From a checkpoint of a small image classifier.
Model: 5.73M parameters, 32-pixel images, arch resnet, norm batchnorm, depths [2, 4, 4], widths [64, 128, 256].
Training: soap at rate 0.0047, batches of 64, held-out accuracy 93%.
Data: trained on retinal OCT scans (Kermany 2017), 32.4 epochs.
Rows from block 6, named by matrix and row number. Rows with one number belong to one channel. Each number is 500 + 50 x the weight over its row's rms, rounded and kept within 0 to 999. All counts start at 0. Numbers have three digits each. After the name is the row's rms in percent of the matrix's.
# convs0: first 3x3 conv, stride 2 (model.blocks.6.convs.0.weight, 256x128x3x3), inputs 0-9, a 3x3 kernel for each
# convs1: second 3x3 conv (model.blocks.6.convs.1.weight, 256x256x3x3, transposed), outputs 0-9, a 3x3 kernel for each
convs0.64 104:489479464571414528386513496473604441517518537535535515387547445516481546539480501510485473503474486527465464387493453427433434560467524486479589556483397514515475419492490479559486574568520451434567503461499554513409528569362549554574541490528487473442530487528565466528
convs1.64 105:551547510505439543550521496455556554542499472470509428498478541429484545523519548421502556532474482458454512523554534462482505474466495475487486458542593483432505528450520438459503510463527473520546605533441447523557464545517537491582550471476614546458474477479587535380
convs0.65 096:493532414453526520466470441461478508475495509441547502559467505503469482535540452569482492524475458436507518557543478519424579502580434603412472550528469483452538446518553505392525508544513501540482429609498475551411572534479504425551612514514490449537482525461566531501
convs1.65 095:465578441496471383496482477509500541511593452521573480590569524470471436443504430428571475519401446552561562526538487568503536576554519498519498468426493486570470593470517473461431515509568425519505417486482523535494456517428462560458503502456463505383470536480497451470
convs0.66 095:511495459553482522508464362472452592510565491559496558608365553548459449553422478449543446538463516418518541511576478453496485522503571510539446433485481517551457444495400496526537603510579473524533581438499533445487496575515478517565458578521582414546465472530525525551
convs1.66 096:475485458499519549437478488493577522496532544496494490434478472484479503511530496452484559498500536563517528579555467542500440477493515578493493394450493450496527359565419471578384395409400513470551461422477508554540516571502606475524397375578541489469485480466554453439
convs0.67 102:517461504569479457546504476459536434532478532491479480544470494561454512429494556517512507373488532506542507482531486461491509433536483491480553489462510509473473449539550547503513476493435511524446516482559443533515486499498629442624509468512525469482464572471488491545
convs1.67 099:498522532441602472529465520598496512459494505589471524624503391556503500475510515446460644473444530525503462628496465431532568530483468450409449439461550507535441485495539509459592521483537491455549487472441518517604597476517582498555452429554512464554527535517514488434
convs0.68 103:470456523549418500492513583573485446511524583605492473467517544535543451527479518520533502490508486563446449493438529488643482485490549511603524489492559431422515509451602564481614487428431461549554475533465403542511491495516585526479526489522469469515433525400566476609
convs1.68 102:491508525505476555497472524500448661519400464459420527493545463495485484508421632475602516492599500525606498452547579477561485548517538449512406519537533488447464539550504529561538538493465455473459466509399467515378539457482581446514482611460563484445541521495485501567
convs0.69 096:500466457546539543533463471469460496516466534563411470432543506460484531477507520621515602493473400379508440495555511526470564559508503485523462508555437525498443467518536526512523432468537471441508425443504507516581411559487527457474488520533530467484530491469542553568
convs1.69 100:395464559578523384605466568529530544480631506504533492400660596516515483496546533508433549531479436489423478509518511447557521507503570583533482471515528605528404609414645586556523454480492555645538468390520482488581512458489509492592511577547599493484530553448554425404
convs0.70 102:494499552522529457461521502577428519492475509520376487466486506527467543487527442564444551496489426539476429464510509587527555527530533588538514494522519536502434425538524591505446518376536494503438483574490543499456466532505501397517566509416528463558485495532612501464
convs1.70 105:471508470440509466466480499497520517460497521512502443518468595441513549539493546536488460532380565500533506476519458512527513494507494443599462501508517497527518487604558531401511566456528488510498466493497485536570476476413427452588508405560516487543498486446470475497
convs0.71 101:609566491485429598489620471465518470454433527424549526546410475472474461533540509499510499496512451554493519518492428537543509431577480372504427530446507481480512561457461502505563426471471493427550515451534505517445418595450469486579467464501485525478419503489460510560
convs1.71 103:456507574509427445474499550480585491417559521522516574481481522644475520435594403445534515433494527429544476537484608523446533605546511534568473497414551502564488497445453570490462465492521618435368509452561592564454414421504478488553424524458569407513538455475488429497
convs0.72 106:499482583471472472446506563542550500502516497504518420451553551501469518461545530537364479518482532528455543463466472493445540497516573542440487469456417420521532435490487586420405442519516519452513465477547514491524480387450479496479582487536474427528495541553469444475
convs1.72 106:479523502517525500526556397441461499489462497504435528458388576511469494411476454446511527545360386535515520473553517523429465397635543523482563488453530457535529534440452471551475488489507441486526562478476480513557580487560482495414517549580492479523470517527458470434
convs0.73 102:551463561448456512564486493467474496490474618528532399487437514522483465521513549458443480416524460520477508561596585472526520417538478500469411479426558570467517446650490532494568531503532472513427430554498494433510538525439498541476504563511525469364548547470611493518
convs1.73 102:454495459423444506434498498432489514551539492447512535486466450437576464465544479512425517453489448504501575457348482461537478470491502428477435563527628462424544443456580462503373389490501518508458507539453466494516547495498544552516514581441414556480534491535424401495
convs0.74 107:426495511485520442549541488503462473484433493461467517485459567501501476427556502579431562507506563616397500503507481544522522451474412525503478548457506467555424455423500501453507507489441507530431533431496426568406442529511599528492370505548496424434459507498591473464
convs1.74 104:504490500461459542466529446604524466396489475474465459528563381443453391545443530394444539522574456436490477609474424531565472522516516515502493556509585484503466534398455475526543474599511543493490548576470568460482484566456551427519506553519489554570536520431442539491
convs0.75 094:432522510630460568477507556488528410437521547486564532441448450512554431540456506400538407551496452408546521423475563413529472513473459540457528503556567551567531507525503556385493553382526574558449525650464413462600534498611502530507501485574423471475607537472525527549
convs1.75 095:480594472429547411464480415556433502546465424556539473582465524547454574573457536436504570536363472432481507480519559512547505503404466432369528467525418424535498543461502508471559537420505480467545563502531452480404501521421415501457578396520526457568499455430582484477
convs0.76 098:589482480556543555434526556485594450424489460424419506544462476532480502528451439503494481621608459580534464476550483688473485565491568560508454444559509553458539452454494585523491553520495535504480452516476493591567487534547468476492603452466457435446579407437471459560
convs1.76 100:525542527423593408468541478408504417516479452458459472476484610440496538556567492455518446482454475510467526504425554483457491501553544494487398548378569466512450522510513422573484542485563526537517483469439480489477517523539392475472552459563520469489536518469498451484
convs0.77 098:496435487537488476490495471572475511463508462466469550468464565619476655532519511544433544580617422435475464516458459462484497505523527528475533484500469539533551484624486448525500517529488489448442449478543500522523431513461454632569436469591515539402589473544496477539
convs1.77 101:533460435530441490472525499517520614376467531577488529484508568542503490504552395475540541527470510461355454480553530404535401487491502549553558523458493514546449573511509442496481626520537413526475574605488482496408497597403482478455525437492482497522550465514430493605
convs0.78 107:550515379440456507468439588500438522520530485450434492446513489499452554516439458493513565472476485505475531594526559487399473458524515452488569409440464618673357565486407494467480530502449547512530583441498564600569494536557476474556618474380568504410515476384546527473
convs1.78 105:511526473507508515484493460538498521484504535453489466494453466498466620544418528482593497539454576363467502572527442543496551590547448525546427573481497460487511454434524580581608495469561594567422565514486560536506520457608442551577558473519512526552497525494491419558
convs0.79 094:562427459483500463454554446408424533544556512595458521442551481446522476503487473565537609472464444610558527520430468426431492486462466541532527644406454443510487514552469483391558579508513509435496442505382462488506506484538509489564548414529515540436566492529524543523
convs1.79 095:585523462537438552507531449425495542505448567528524465562478435465448439538531462486565409475485520344518455559445500546532515531541510508452433476457533426448515515516543501583556486542425373501610496421509413474496482546474379448456499474447465520522456516448464542462
convs0.80 095:507507522446457529526488500560432543581458577488622488492560480537521537459466442547493631481531454477527421530526456589569563553507448430478505486429533493512452493573521490432573494589546485531501513586459527577422515478488464457437587408532506497527516454562449535492
convs1.80 099:541533538521534402516558493495420504512563469462503556489441478455447544471488604465502453556612441507506532560536497521439547499517527555485409503487648550496465613412495467535503495468468545521619481507523621502486446568406583353578576413448469441501544551507511515481
convs0.81 106:566510492513477481616508611529514581523445450464542428479541470493541525483525431413588466505512475495557629411477514522526464554573490457493538504429511553389447490410534578459474411508497507480473512505469522514525549548498499567490348416547515557435461496452476474559
convs1.81 102:458547510452514450474534543561518480453449470481608534474504473483481406458405514495478575461490505479497466462453559442468494481402485570486552445524483564485527478501470602510477491487483473467487514524566600418545481442456583512578502499574571530444470453460491595439
convs0.82 102:520498435558495549538594503529589484453527523517405484569495500425518517559423483372563459567457566542477557440463521532508488519559504500374407407516533466448516486505626472438517560443480493541571517490526545511499609576451503509450467664627500410375526487525517534606
convs1.82 097:534442463418546440506465511453499425556425459488480464451484496491498491555525483548599454495441594481419521509428514537426517492552563512603600468525428554507528438571438547462543494509476581622542457501469556518504517535418511525505564586522444548554556509552513452521
convs0.83 102:445477448579468516483486489465489548438494516517458541461427528526529502488476596423434535510508593504539442477446496488542553478440530537459487509526526534500529519460490398418534546452464478536432577505508528555527458463461543535507540489548474409656559428459400562456
convs1.83 102:515433452522605463444494565501564541574466507548577449588478502488564583462452538423556547486483482514540490456474456524418426520503508523545520503419526592466523416470438547488567458445563532507517508504480540444492446481446474595410422420561527467540524497437481527494
convs0.84 102:476471543539505478543478498549453466469468573522549495550417507529444478433507534611549391477419467461443405570487539519487508568523493506468513491565534526482487475489595417566474513468536520608363465531506510550453435504625453461503537485467475461424486447418505485595
convs1.84 105:470445503494463483465505528570418530498524501558559486542391504573549406523411519516516515530529578484495520575552456523466463497600429407416448501524505542511480502459509511530547472535506551372560492551539527400581466499392478499477596422441511479478426515498494454505
convs0.85 094:452476467381592544565586464554624532510402539560450512549501558539578431492518434535477542575399538484484492579554548562534534483550495594494573474462480431489525482523550508473527494561396491603532592522381530510539506526505521385479517488476504505586446517498526537569
convs1.85 095:453528427494555513559537447577482546561464499512540535470488526528389509531472601526454462546457481506458540477522499529445543536397471445495438482441530441458513491507415541523433479642499463508493468482549489493473511582490444462525440468538448578548471568513451479585
convs0.86 099:530551486478473529485465479532531429492478499515514470528447588416468463526480536543522539466575459370476451503492470470475545496503495482508473558438455456508519536436406620560505488461463472512454478441491547450483497459580589453551427586420465463522478485450489589450
convs1.86 100:548549520498465494504497596542459551464503530603514496429550524550448477463611448395456467593564537521560485476553520454542522495527521522527486494508570539480527548498464529534414558380555474487552476548502534455416538549540481450468501515452565598523441482494542482527
convs0.87 105:492408497540473505419451431467599544463576484472556591521539458433479528398442507553434455478532433477499486564521508452430464455438537514502506555445478463476483543425546530608476532566526433370529541445559471558478414490463415545564537508515499441472577534407475500559
convs1.87 104:523515507514496465487547546496534533463487485449584484531485448517553521501457574551514506489521522565488418489450516450523528507458431525564609514474542546459431438536523475545526592422520497508508504496479592489551403504553468559472545415555466470539580542492501577491
convs0.88 098:539537484469465555435570493513559452446499547564487460494471487427588468524542477448471521487459453516517529476572408640514541481560413502502436413442576447486421433564594497443548533467507508476524523513537469564600468384502561452519469450473505522612489583525489513476
convs1.88 100:538437526416464447461549546560456487526535442522481529449579436500434517444507538479593549570491507443439533641453474384521566540463462486563504595432480483581482511538366526492514498559551494448412463477494413553496502389524485520529548572471429429392477481507451502484
convs0.89 099:547515530479431510448501507524502454511536536526456468430499541501603521370519548510529434482418462413547408460469510554553490531476459495493528443541497515506523487518474463495462468516583454508419447421487475508421624403529400521556428488425528546510514492465455447487
convs1.89 097:458418509489620447549498478483395548447521460531407475517514587478459519515517409465470506482525515454483503556492540558470552489432556538457444472576624454518596491511499416561430443569462554497478565583454523564511454566557523475459451495558525570462546468505459482552
convs0.90 095:527513471449546472644484411537473426440512512472595569500390554378498485523475509475528542539491478428486494475571478486498541572447459485536558453445455455437414481516564520540456466493478524506526489519516513520492544560488601501482537472503604565548544484405594455535
convs1.90 095:479540445517452464515465519526489514479475550552530556566516535477542449522507555408536502424535511484552473601490432504516464581441465464426426476608545580539448529494504517414525542511481586382481571475467469510454532582498579482416473537524494534522474489476494594523
convs0.91 098:432414458454462489474488504500527468486511423518530522453487488433497523590426604436548530471474525475450559476432581502478607571589529545477556525529510503460570412509465503498465444600432600365554592499534593458440471444525471624541410536471450455527495529499437518388
convs1.91 096:504442512580561533547460524554397554541562499477460493574471470519577467569445518562500492522524508523466457543481501444454512475556495488454481490513552501554542476487437517406462486464546497493517524468431447485509581478432528436483446500553486418469423514625472511377
convs0.92 099:576518452463510488487485524538496432512523493493473496408453501497542445484407455536515465477451497548454485513446472431481438453476425487488467506474442423529624472492612526536470497421526543536518526526564557507502404454457492449453485504534498524480411487468451500496
convs1.92 101:475488481440571478501455539455536500481472467445506472466420444472617429432543512486426450502609495491519585562517564563607486607492489374427597510445474405452512537522541523528616461488504501509500498478525522440407509487466419588309531554583465472508546474460370433483
convs0.93 104:525529571567469571543429474493510525454478496472569495495501524508630427397548481526545525471478435486497447458501526448519475520508555454556540420501488474480442463400412539476531529516526421492521428519513506449506503446472489501457485427468521588460440473521453518542
convs1.93 103:583439536515517449461515522554539496483464630492428519545580525417436525640544536501496486501499477540461536511588502475453579428590468406466497477561381557459433535519539514521462462498499520429476392530519524472462506450595500520596390436540510494353533485513570484502
convs0.94 104:521443502401601494535488503548546482532432515515501455606555515414541487541495440474424443476377525404405404531501555497484472504512504498544461494474461444377479565383619522517484543443561406511628522452413482551447479438519475557444437495458499472476516489587487547462
convs1.94 101:575448544543433503501489521536477456537516513504491449533581611451568508550539490544565561447553540612508568493531516472429531515547544507546462449495453494431523424524515483649490489442470533556427519494553465460435454607478490611507424590543570529489469528529481459455
convs0.95 102:420431434463476470461583430475505447556524537494436516442420550478499480459484428490480502472515486502552532469549570550430487497432461514397474484555542479502511443473418472507428511434438547471509393526499498523496586502611440567475472462508488529550491496631520555489
convs1.95 100:497517519431542535553545467523453491541547465521487599568512471514412463525509448555514419465580532543537443451493500580478471459494457563595486536475480477517506467519454443549460509532416531423385508479485515501483535505425594511511447531555519451431475528502505494478
convs0.96 102:565453633464507601437509459596537518468585515509477441465524429514515485547394533529602501554437562472493407483559483531475496497397521534481453452584465440469475452451466417566559620567473548517454527453433460491491519497518529527419519437496447461467477439578456512588
convs1.96 103:542460484572478513468469523536458500484531436530543553495409599376488443559460365562525471422502559480522478493379533514486523510474537437576445504456595460536593513508474523524558449477502466473555454466452485529548559460516563464504463512432498445520481522493486501451
convs0.97 103:484452438524465412519482551489520512471497500491487476600519478537550517469517480480507479570550565545576504442477565573401459449563578519495586442490539562437506476438509543414593444559449445492432461487490583611470470479593518561393563465536446480568469486486414442519
convs1.97 097:519548515530498433419496447506430495570411464487457462563450454483527490487439477416558487522521512479501498494483518469502559516505493497511522564510518493477476574427536609508513522525527536486469416491540542537465460528482317551534451492508624459568458458500538459529
convs0.98 096:537381546486453463473535510476437447447563453384487476429552535496482453424555434536530407466554468509461548470648512527562556497572570507398388541444510544503549473574412556446455452580412492429514425541430394529494529432468517560500561470506535462521447522446470471543
convs1.98 097:469466435428474448479528487471532537527578541485510524562531477599501507558483487436529486524553484540481530494450453483531555497539562375442611606502413471550582565507508434480454550477468492458519541571396474426573551462542533471505638474518590470520521487528480557480
convs0.99 104:520514494451479448525480566570606494466539511511449482476426580487426372619512462547541497415502504451517444464449475533499600565570423486469448443510468486549452497463495476454490503503522454591442533503489512543455503559359520529431551436481483465507585490510387555558
convs1.99 102:469466511507592482517484492464541563497542522529438496413557480463391498483497463573476584449519477549459551436581574581495457415516441542565518480462460523471528583528488654446459548446484490527451491501452408471460530419471515483540446548582425519522479411534553404452
convs0.100 099:483477461579460528432482484495509485463572624592518378418445502479531450500398469571487466563510533486434430573521634510489521611425433451478470605481528422511512461490501571464507536465423536448636530492534495519499513508508469531502455549473538477555524442510436562435
convs1.100 099:604502513494319456488522521531452468523502565512483551547516448526512460492502574514525493460529530445544519550445558539426419541477474619529573535431490491531472496514509462593526489535602497453427487530512426482501477522539520526540487376450426557567547446541444534556
convs0.101 101:506409475425437480430566485519467522448489547538419510452435409530496569463449534585529416472525540481543478466486486465473540494486523495500512502455498498505531572489490535532497468547471518464455545501513529478557487619489502427479527537501448503459518556477528541425
convs1.101 100:470512564568568476496430428584437584475507569619489540463522481547556451489481448578492535355556532511538527465530511524501441560443577441554511411418439440540454538502506559481544538447511537450444432513408472465428401591522531513495504495441466569463443496566502518528
convs0.102 103:471484455529482553473526546490504517500493522453549462473558531415503512495420483504435483486495386581527481496542407570441389558537511499518499463443458447538534434472482549456419534569518499414494440523593479464546436562521548447499503517465586432477499579485414503442
convs1.102 103:373580502489477460553398532544568502433523460538535500550527464509537464550553515518419547550495513443561480471446550454530497477551545518523450479538550493499473520486484596575562545473567377477541584458461483514480548405526459534528516493572508473439440567554507466569
convs0.103 104:532490511423567454508546535437468494529464457518556555549491483497587456505533351480490409426473459534439509562498446573504513483473555436519534494486517502547541418522546576486428526431488521459510455504569391556504499553420486398522532495465569493489526523510503453533
convs1.103 101:531546474457515512458508484475532426450542484419473496538520638415517464466509488413448519496543482441448531487501458576501488490500490420538435564549528589506468516520530566489549593532554444524569458524516495494527439493471403461521472480508539526514541481528439482570
convs0.104 103:504472488576497467409472510537626613515461483524582412487518478500427539595479452531409589460557506503422574421547488533496530478461398568479501530465527527493637435520493438417446430493516526457603560531446468479548450524603590511544571564536575481600498509553492523491
convs1.104 102:504430511467486513528544492490444527485490532488496509471433406485437541485482488591551567533476477553511544497551553433533462452470580548543426622498463510568466439551509554529593521494393523524590447488394457543579502472486532416473527490502519547558480539514417527402
convs0.105 103:517446563474448541508424495521478511498512595482562524462460441528517500467535563559476472516542478498491465492542506480524472565446479450465397458485528451499500515437648472566537574471576402506415557544520536478507479477506505526434486505471490437422415494574443487539
convs1.105 102:432458529522571400532540509565553456569422475561575418498429421517509523514474497496453485534529474480436531483508542547520581449555486552534491471543460478428512598457441568480470535508480497451491490507464450543473481442444509471490446419540496566527474434448462464541
convs0.106 093:620451567514519528471471378550505547559488536584475516575509557414432572509440411381502560369468442425487551477480472530572493566423445522452426544484515444541435457593500442565526558428415555484588541434489576410593575427474469514508442469509495449548512469543557499479
convs1.106 093:501499490491425521499506503527456449532543537517530445499488543462479526502490574472503510456491424536470521560469505527550585469514522630569435475462528564537569541479498483435525513554499499503557563494516541474499471468565544611484445554656477408472509500495496477489
convs0.107 094:503573497496593503450474516390510545444475498468574487518370464466500530420459470504485536571474503507506502576530501470437461509556472548479523477486531598516586458460534525526480450473515447543496456594571487572565486474496513439570481497535522494508549536419534527561
convs1.107 094:421545525456489394440460479552613482495520483434569511558505520581463493537348496443538616510486488502519483505525559619434398540532471559358404577519510527492496546503523519495484534517496465505439508507542498476509569568521449446448565483407465579524412503523495530524
convs0.108 102:503467522425432501558549418455487496453578469541511608494556407470516466594447594612477547499482482522534566502515463454468534491444528427419515561488443554540430469521485471452456505466475489550489556437581558537473438539509546564570409511477512546508524444483566485464
convs1.108 101:527454542482498443485543488507521468473531508404536407473460458527524517495550497566622431465433516454599501460496455439503495401449507535476482423576428549512487462423496502512431472456439456469487494517468512453563462427409478519488520521565508487483509524452565498464
convs0.109 097:526507502443438531581522424395353527532486489401513442474565431617447497506532484488491486529479559533501516532553508427465466521521538458555490406603421516434507572575434504484478538490493461468472521567463560530462515521478506604465493514564518455506531544450525497544
convs1.109 097:470501544539536505505529521578436498455535493501476507457496432643511522521503533561505557497504476554449500475510515487566490484511572442533617500478430490480481576444483591378479538397513511496405447465451549507562485590491469516514534416577497558500522495478500481512
convs0.110 108:526516512469500479559496500441533434519449485516520500466473483515540515543447498456437664512472421436525531523458470537518453416461456515488407472556448500516407526524437420559461554412497464456564497449580432465562530464471481623541445531583509476390470521560461466430
convs1.110 104:591542493600499520420534567506532529524528504484521536502442528544541499512511479436538534535506492494511493548443459512521480464539513422485487387508605422451531525492528430483470462450528438518531488455452551537365473494567512370480378460536476472559510504520512421496
convs0.111 103:466548477470501515477438432461493479466467455575456510468532584523589530472552447616557584491543438502527487517514488561531484447434535490514431470505488522458492472462531478482606519481576424485600532457529517555520497481498514551519526575543439533414420468575493512541
convs1.111 103:474555532471558446449516458559468543463537436417517541562549554446532540470531492485590443541571589539477509448479500551560483464426501433648554531494516434546463544421549449464436480442489462459518510486494437489500548399450447594546497480423351432430583485521508497547
convs0.112 101:506480441489418492434488558514488483520508465465507531552536413460544474534463516508453534450523451493533483511465518483402518483497417552515500530441468510430469515418507466459434459507463480452541444454462493542437473469475464513601560448504470549458428486426477514473
convs1.112 100:425433518513490529477444572479441462406566508470531504489558518482572460448568469509430494569476460463490508421460501508601425443553471460501494531561506395579550589424525512505508554594442435549517528451507496515462538655568475434506523549500480504444507471600591503475
convs0.113 093:469490563514475483459477475514521593604540486379502525458554505470542593506501506502451550557488493510522540491451492473419447487425469407477579538500428461440498423521499421527487488526569433510487445491588519463501482468489525510489443441403446496550432467459567527479
convs1.113 097:527510559495506532506544507652450572412511506575424540452693524482452544502512557568534462525457504492474475506515514471393519463518499551599544536474494454515496494459534494608497498411540538517444489510512510503477533479422500422546472404557483521453493534481428437516
convs0.114 100:485464517494521539474481438558472473461433522481472518448499460519465444452400536478452490512422541507457451436552509509469496375479542472492390545492456522508475498443458501495438406548529503465468399476511532515489512475486546482396571534547555536561560465428583496546
convs1.114 100:608400529469515539528441507551526419492441530520528512482475433571490433386586504532522488442445536531467491467480532537521610516537508558451432581459477505425466613539461464623445470559512532407499470496471441541521438589497466463469528524386525472484552478459522504578
convs0.115 105:503445547423608519521534520435491526552556488510443522583484523525526413533546468465479464488499496548395662530469440557518421532467475514466483469383491531557507520452449491485488470516496448443445438488471515481434613637508472504506579515499590450516443475494544459555
convs1.115 107:474465484494482499481570563479531497521518475426546447506523484446461475504462480452533483473399468494489521536506498520474482506515527394529427520468540424504485476561566382521458472561415479493516548471490399447465460510426459575624526464485583490538530525497484523513
convs0.116 098:433545514487516531480507495473518546534550540549419538471426559539431541503553613443519583548493464439485471526492485523543499418562508538500526520482497461568528507515528502481450498470537566480568504544525544518443381599572491546497513505528506650545476586494483485478
convs1.116 099:583503602464525583483501488382535479533548485530487543539442544546478476511615329454485526396515459517519532482507490539459561534413498486493494451467510451512530506590510405458465485483528574513505494491532590512456515431554540516422431570490464438494520480487441498475
convs0.117 100:534507472433492390387437675508484503516482510463437491539459463518530488528455451506385459515488473598565468491422481498451492541612511579451487489526498430481486451553529470454491538554483509570410438522497493504500519568610528437527557531438434482494567557533379510487
convs1.117 097:496479488518585494545504551510450562550532521501495498481547388575496557558544500554499471456478542502536511458574570463547539513451464536496377623535470534558485522459543517542484476479496440516495518453517402567440484485519550556464417597465423568468562519460447543480
convs0.118 092:414477541627478493507522553528474479588549474577538688471479521414531630435476445510460491511495587476498487481553486556385491381446544451438470457485478541479549498441478516473532529568535516455538474456486476495505455587458498489457462450518499457508567489546535539565
convs1.118 101:459497564527592498473531559469508496421462554516560447438601496536501521492575386435430491555511494484518524458466535502462481463532514504474497516480527619494498442471514480455433512479481443455543549417436479481465496549550502531465537449485536550486449484567544505539
convs0.119 103:509532513623456415535401476503434451496529538471576582465478458464520517579507590501475449450450513423470519484520464489427511483475527496486458437529530443543407486541512466473481495462479577435540547487511530347488574536493462598438419588457520507547587470556568506478
convs1.119 109:607473497644525578546468457453563553502458429496512530528357534503701458576558546562510530557585472470531444488552473453573470523433594459483487450467569514474480493543493556557500426402544477543491572480511519511474496525547470471465428549609470560545511490452568525547
convs0.120 099:478457582540519512555503487482459492459491515521552497482419485480439513442438502550500442479495506468483441447491466461495477513460361445477442451462537532490504475473493520545526374504467470440423564432444519491421447530467410524428600568457510566519416562527538492436
convs1.120 099:435573481514524519532468506455516539470431468595447490550484601466463529536520460449579486513481495504483548486532459373468496494523466481451534549549527505454528438466522508426432526493493587497518464512465524492499482518518404471506462496448414541660493464470544453509
convs0.121 099:502501469535505427500512508468467561507517453463504608501453453508476524555497573502517647473532429577528499490449486444455463546557494487420444486465645440560583423510331501479506576532453531491430458413434511458607452451533578507609560507501449515533527566507523530503
convs1.121 099:548519463450504576481509452450470393427535451519455470439503547548532474506465542510410378473475473470524455458454471442473488549446485548495467449561545567524511499462475478432457410491456506506476562509511495540502496494531475475541477391558468535549590535552531517536
convs0.122 103:520492533478573469571529453448525480558474556419559512592432486499428516614494499435586449407570530415444580486473471536533526595480438436469495515509518478424473543507449427651511556518521466440541490488585514499501506489486559405478579434475434494446524477492482568560
convs1.122 099:527536501502512459522534516446444459554523508442442483474467501519483549474352488396516485586478525482472426517488460657423490475512457538538475531490497525494511493525521463465498494541482467432501493489474586452489570547512442430459431496524531517470479504498553543489
convs0.123 096:541492486545526439511496456465547454593457527459538510569498517580518451538524484529448510446507457558485442495562450486511422519443505481524574548532497466437456416464499484518438564577485497538502452473455487424609490524552442455419565525538577509527465520623520525522
convs1.123 099:473560513432527539537427476445542468453462512445466524517589477511649503388553496462418514507433502485539463439525405521520442477504510507475448479486477512498529520474476443509557534458511518505488472424385380520498473482447461539427500489436510415504434481497481521485
convs0.124 101:538610549521372527460495477536521423509505519555517482423393525568489504511410427571492561545549466516487487518640497505475488482523431490546432502400510514564452527442427461517423492501433458532495465446511601411523464409449550469420449486609495484495493455595467470453
convs1.124 100:466510474500470527454530441559482551383505524519493545541475572594540489461476476489491615479503489526535431528498490544490545516449453527445578543481575541552544445466429566540479558492459457529420410539394434550513380545474567497501450488490499459518520464553502463573
convs0.125 105:494589557431571490467442586565639521575537562500447507592482543530558482491431554575572536466442524502530449592516550483520513435510489506480459506468459579446483530437487506459483471508393477510452434421491605483480540517584537585432453484455580559523612535444502461494
convs1.125 099:563437411521571522513446438523509555537517492586492489529568446339500513439531470550500417545508560523522486471423446473408460505469518530561551485529501480516530544399563522543399483496512505497566450493512474530520543598540418521566534463521515526485442495484499536459
convs0.126 099:532478541497494500460486425470443430495474454467378565530474559546419517423513468356493464565434480441534480530532493512495543488479443517482511440496505519457438398459410560577546510531619556521428488512490467467509617528472524438407531451490447428499507492409562474506
convs1.126 098:423620530598470457505486492520500498430525488493532464451585529519489488467487437483604533499485471583524508555544427454466496490538550520528462442470452551433480490436505571421508446398443611531428523469525529460409404516564534530461493467475495428413510494499488500432
convs0.127 104:521518465443547486462537464436464451507556527495471499488555412457506589621517559575523480536453487557525526564432604492466528529504555504457536473481514453516482415622508547477451477624480445562548458518417537404541451418482436512498528542458623342526478513523509514451
convs1.127 102:506496591481477508514448523480533583561565498571498524472523527437487512615527505514486451458605531516508538489549472563483463568433595497567434448409524464511500513507522551449482522482471527444516487478579597486529418437515621441551401505520440543513566465406476458519
convs0.128 099:475556475507475509573501447500516532530529530513474560508547458416420494534501502479508535468521501445550526493471478462495516466401490501510501371470440487484479561497500474535554566480464584355558467420561501508536499478505434563559497518515548513507494512551585457573
convs1.128 103:481567534458577441427554494389516509504537509515491532553484517511569493488518456460552510528543556432504522528512453449440528543528573473471502512486439528469529508480511526503533371587490686477434541494517626447374467511529541448489490624484536540543542555480513456562
convs0.129 100:470460491561542468567559564461487559610481474466488537615402505504537515509406469526492457503520388501473492514536521486611457480544550578485457471504451462452466490476535553514529543474500504487467525431544525577535511522470448527581499424495484511458591502473419464451
convs1.129 101:511503473478508479505508538487421525553510528403500568416468395484500494482541503432485438480508481398516472569408491581487497472523415437525542522498520490458487631531439452427480573518556570531381545444502569511455542539578398492523408625507404496488546505454433469425
convs0.130 109:556478451414537490588507447503448423473511475583527471444471484461539450524456413534508519484418513485510491525528604524517417552467520464501550544515431441503424387540517429425597541455501485435543512529452447489518503367526443466520531495472609491466547415557506511433
convs1.130 106:480441512466520544549466514432505506507472515423476522461535457474517464429425597433500503502471544494507501515549467533543373516331493448421502569415552410534468517414458519444507455510503566427485365459471603429552535490464393505527497489495592510461459507506516489419
convs0.131 104:442586519506541562563597457443516399525505461536407502453492471463472513502496567443537456535539507492529437501477443508427504559618476452502493433483464469442611456509461486529535494480606562464455499471489590470528526542496489438554444519471600498443478525432407555549
convs1.131 105:474493382494519572529524448586449490491538555452444564488548486471547464499460519494486422541528569571470453519450446599412489531531456485462504485484562506426504542557529499518477507470507415599460587523504481533576512488544452522547573458409445533500489516539563487547
convs0.132 095:555495561544493435483579424504536420511533494501537513562525527495585540593538510546532479523481515445432550560459489524407451577488436517513459528518468446530524507409491574487512512516461499507486478519532448545388456601609602503508512539460557424463592408457544429589
convs1.132 096:469425589580554512497558570531542421447463496484511468502471416442457463496387349415510493491540552480580541423465504557473544586552481440530474467408452419505475475525492482582518468545521456503460513504514497522424523435574472574441512467392577559522439472457510505471
convs0.133 106:557544591469544464442553542532443508468420546421422458519520482452583506471482482456586519515504475499611514426444495480481536536443490480505517468541524482466499498457467482522466473552455581484520495485574557587479492496538619491461509588456582505527529518524563505506
convs1.133 101:492481538501487447499513478581477458490525413483480480560490509500430458529396461460467548498582454505431504516561473535442467488518477476528624482441521466512521473493427568464435470403481428501530518507399430502463453504452401540508514583429454503492562495499499461516
convs0.134 101:501553474481538485414554514514484485518579534420461475562553549449484437440466421510449621434443538490510552465457559529509451551428528540494490388503484494488623411449518469476537551477513464513542509511551437495540483548564456469548487453388546482542520510597501511454
convs1.134 102:507487533522463548501509534573514495484346514495471535451477564487492522456475571538464506459549465502547451465510539490487476546529421530553517476505507556535511520475530521479547429523519601543544517602558540535546524484382481491484557479489541450509473553479494467530
convs0.135 096:588439513471585597475580529417463460465568514410414613527455455575403538562452534420569527434538417453500582438506437398564498495430460493479492515436536546529531534566488502401534487469498503448410522506420487514390455429589501389483461512552477549446520445496511440441
convs1.135 096:536457482461496458502471438538581530504496470527505534500511451566562430504485476494455466471526519542508486427453517479561533566480523563556475583509535579662493451508493465401503473535560487447444571495496508439485499516497586647423532525372523388475475473530472541480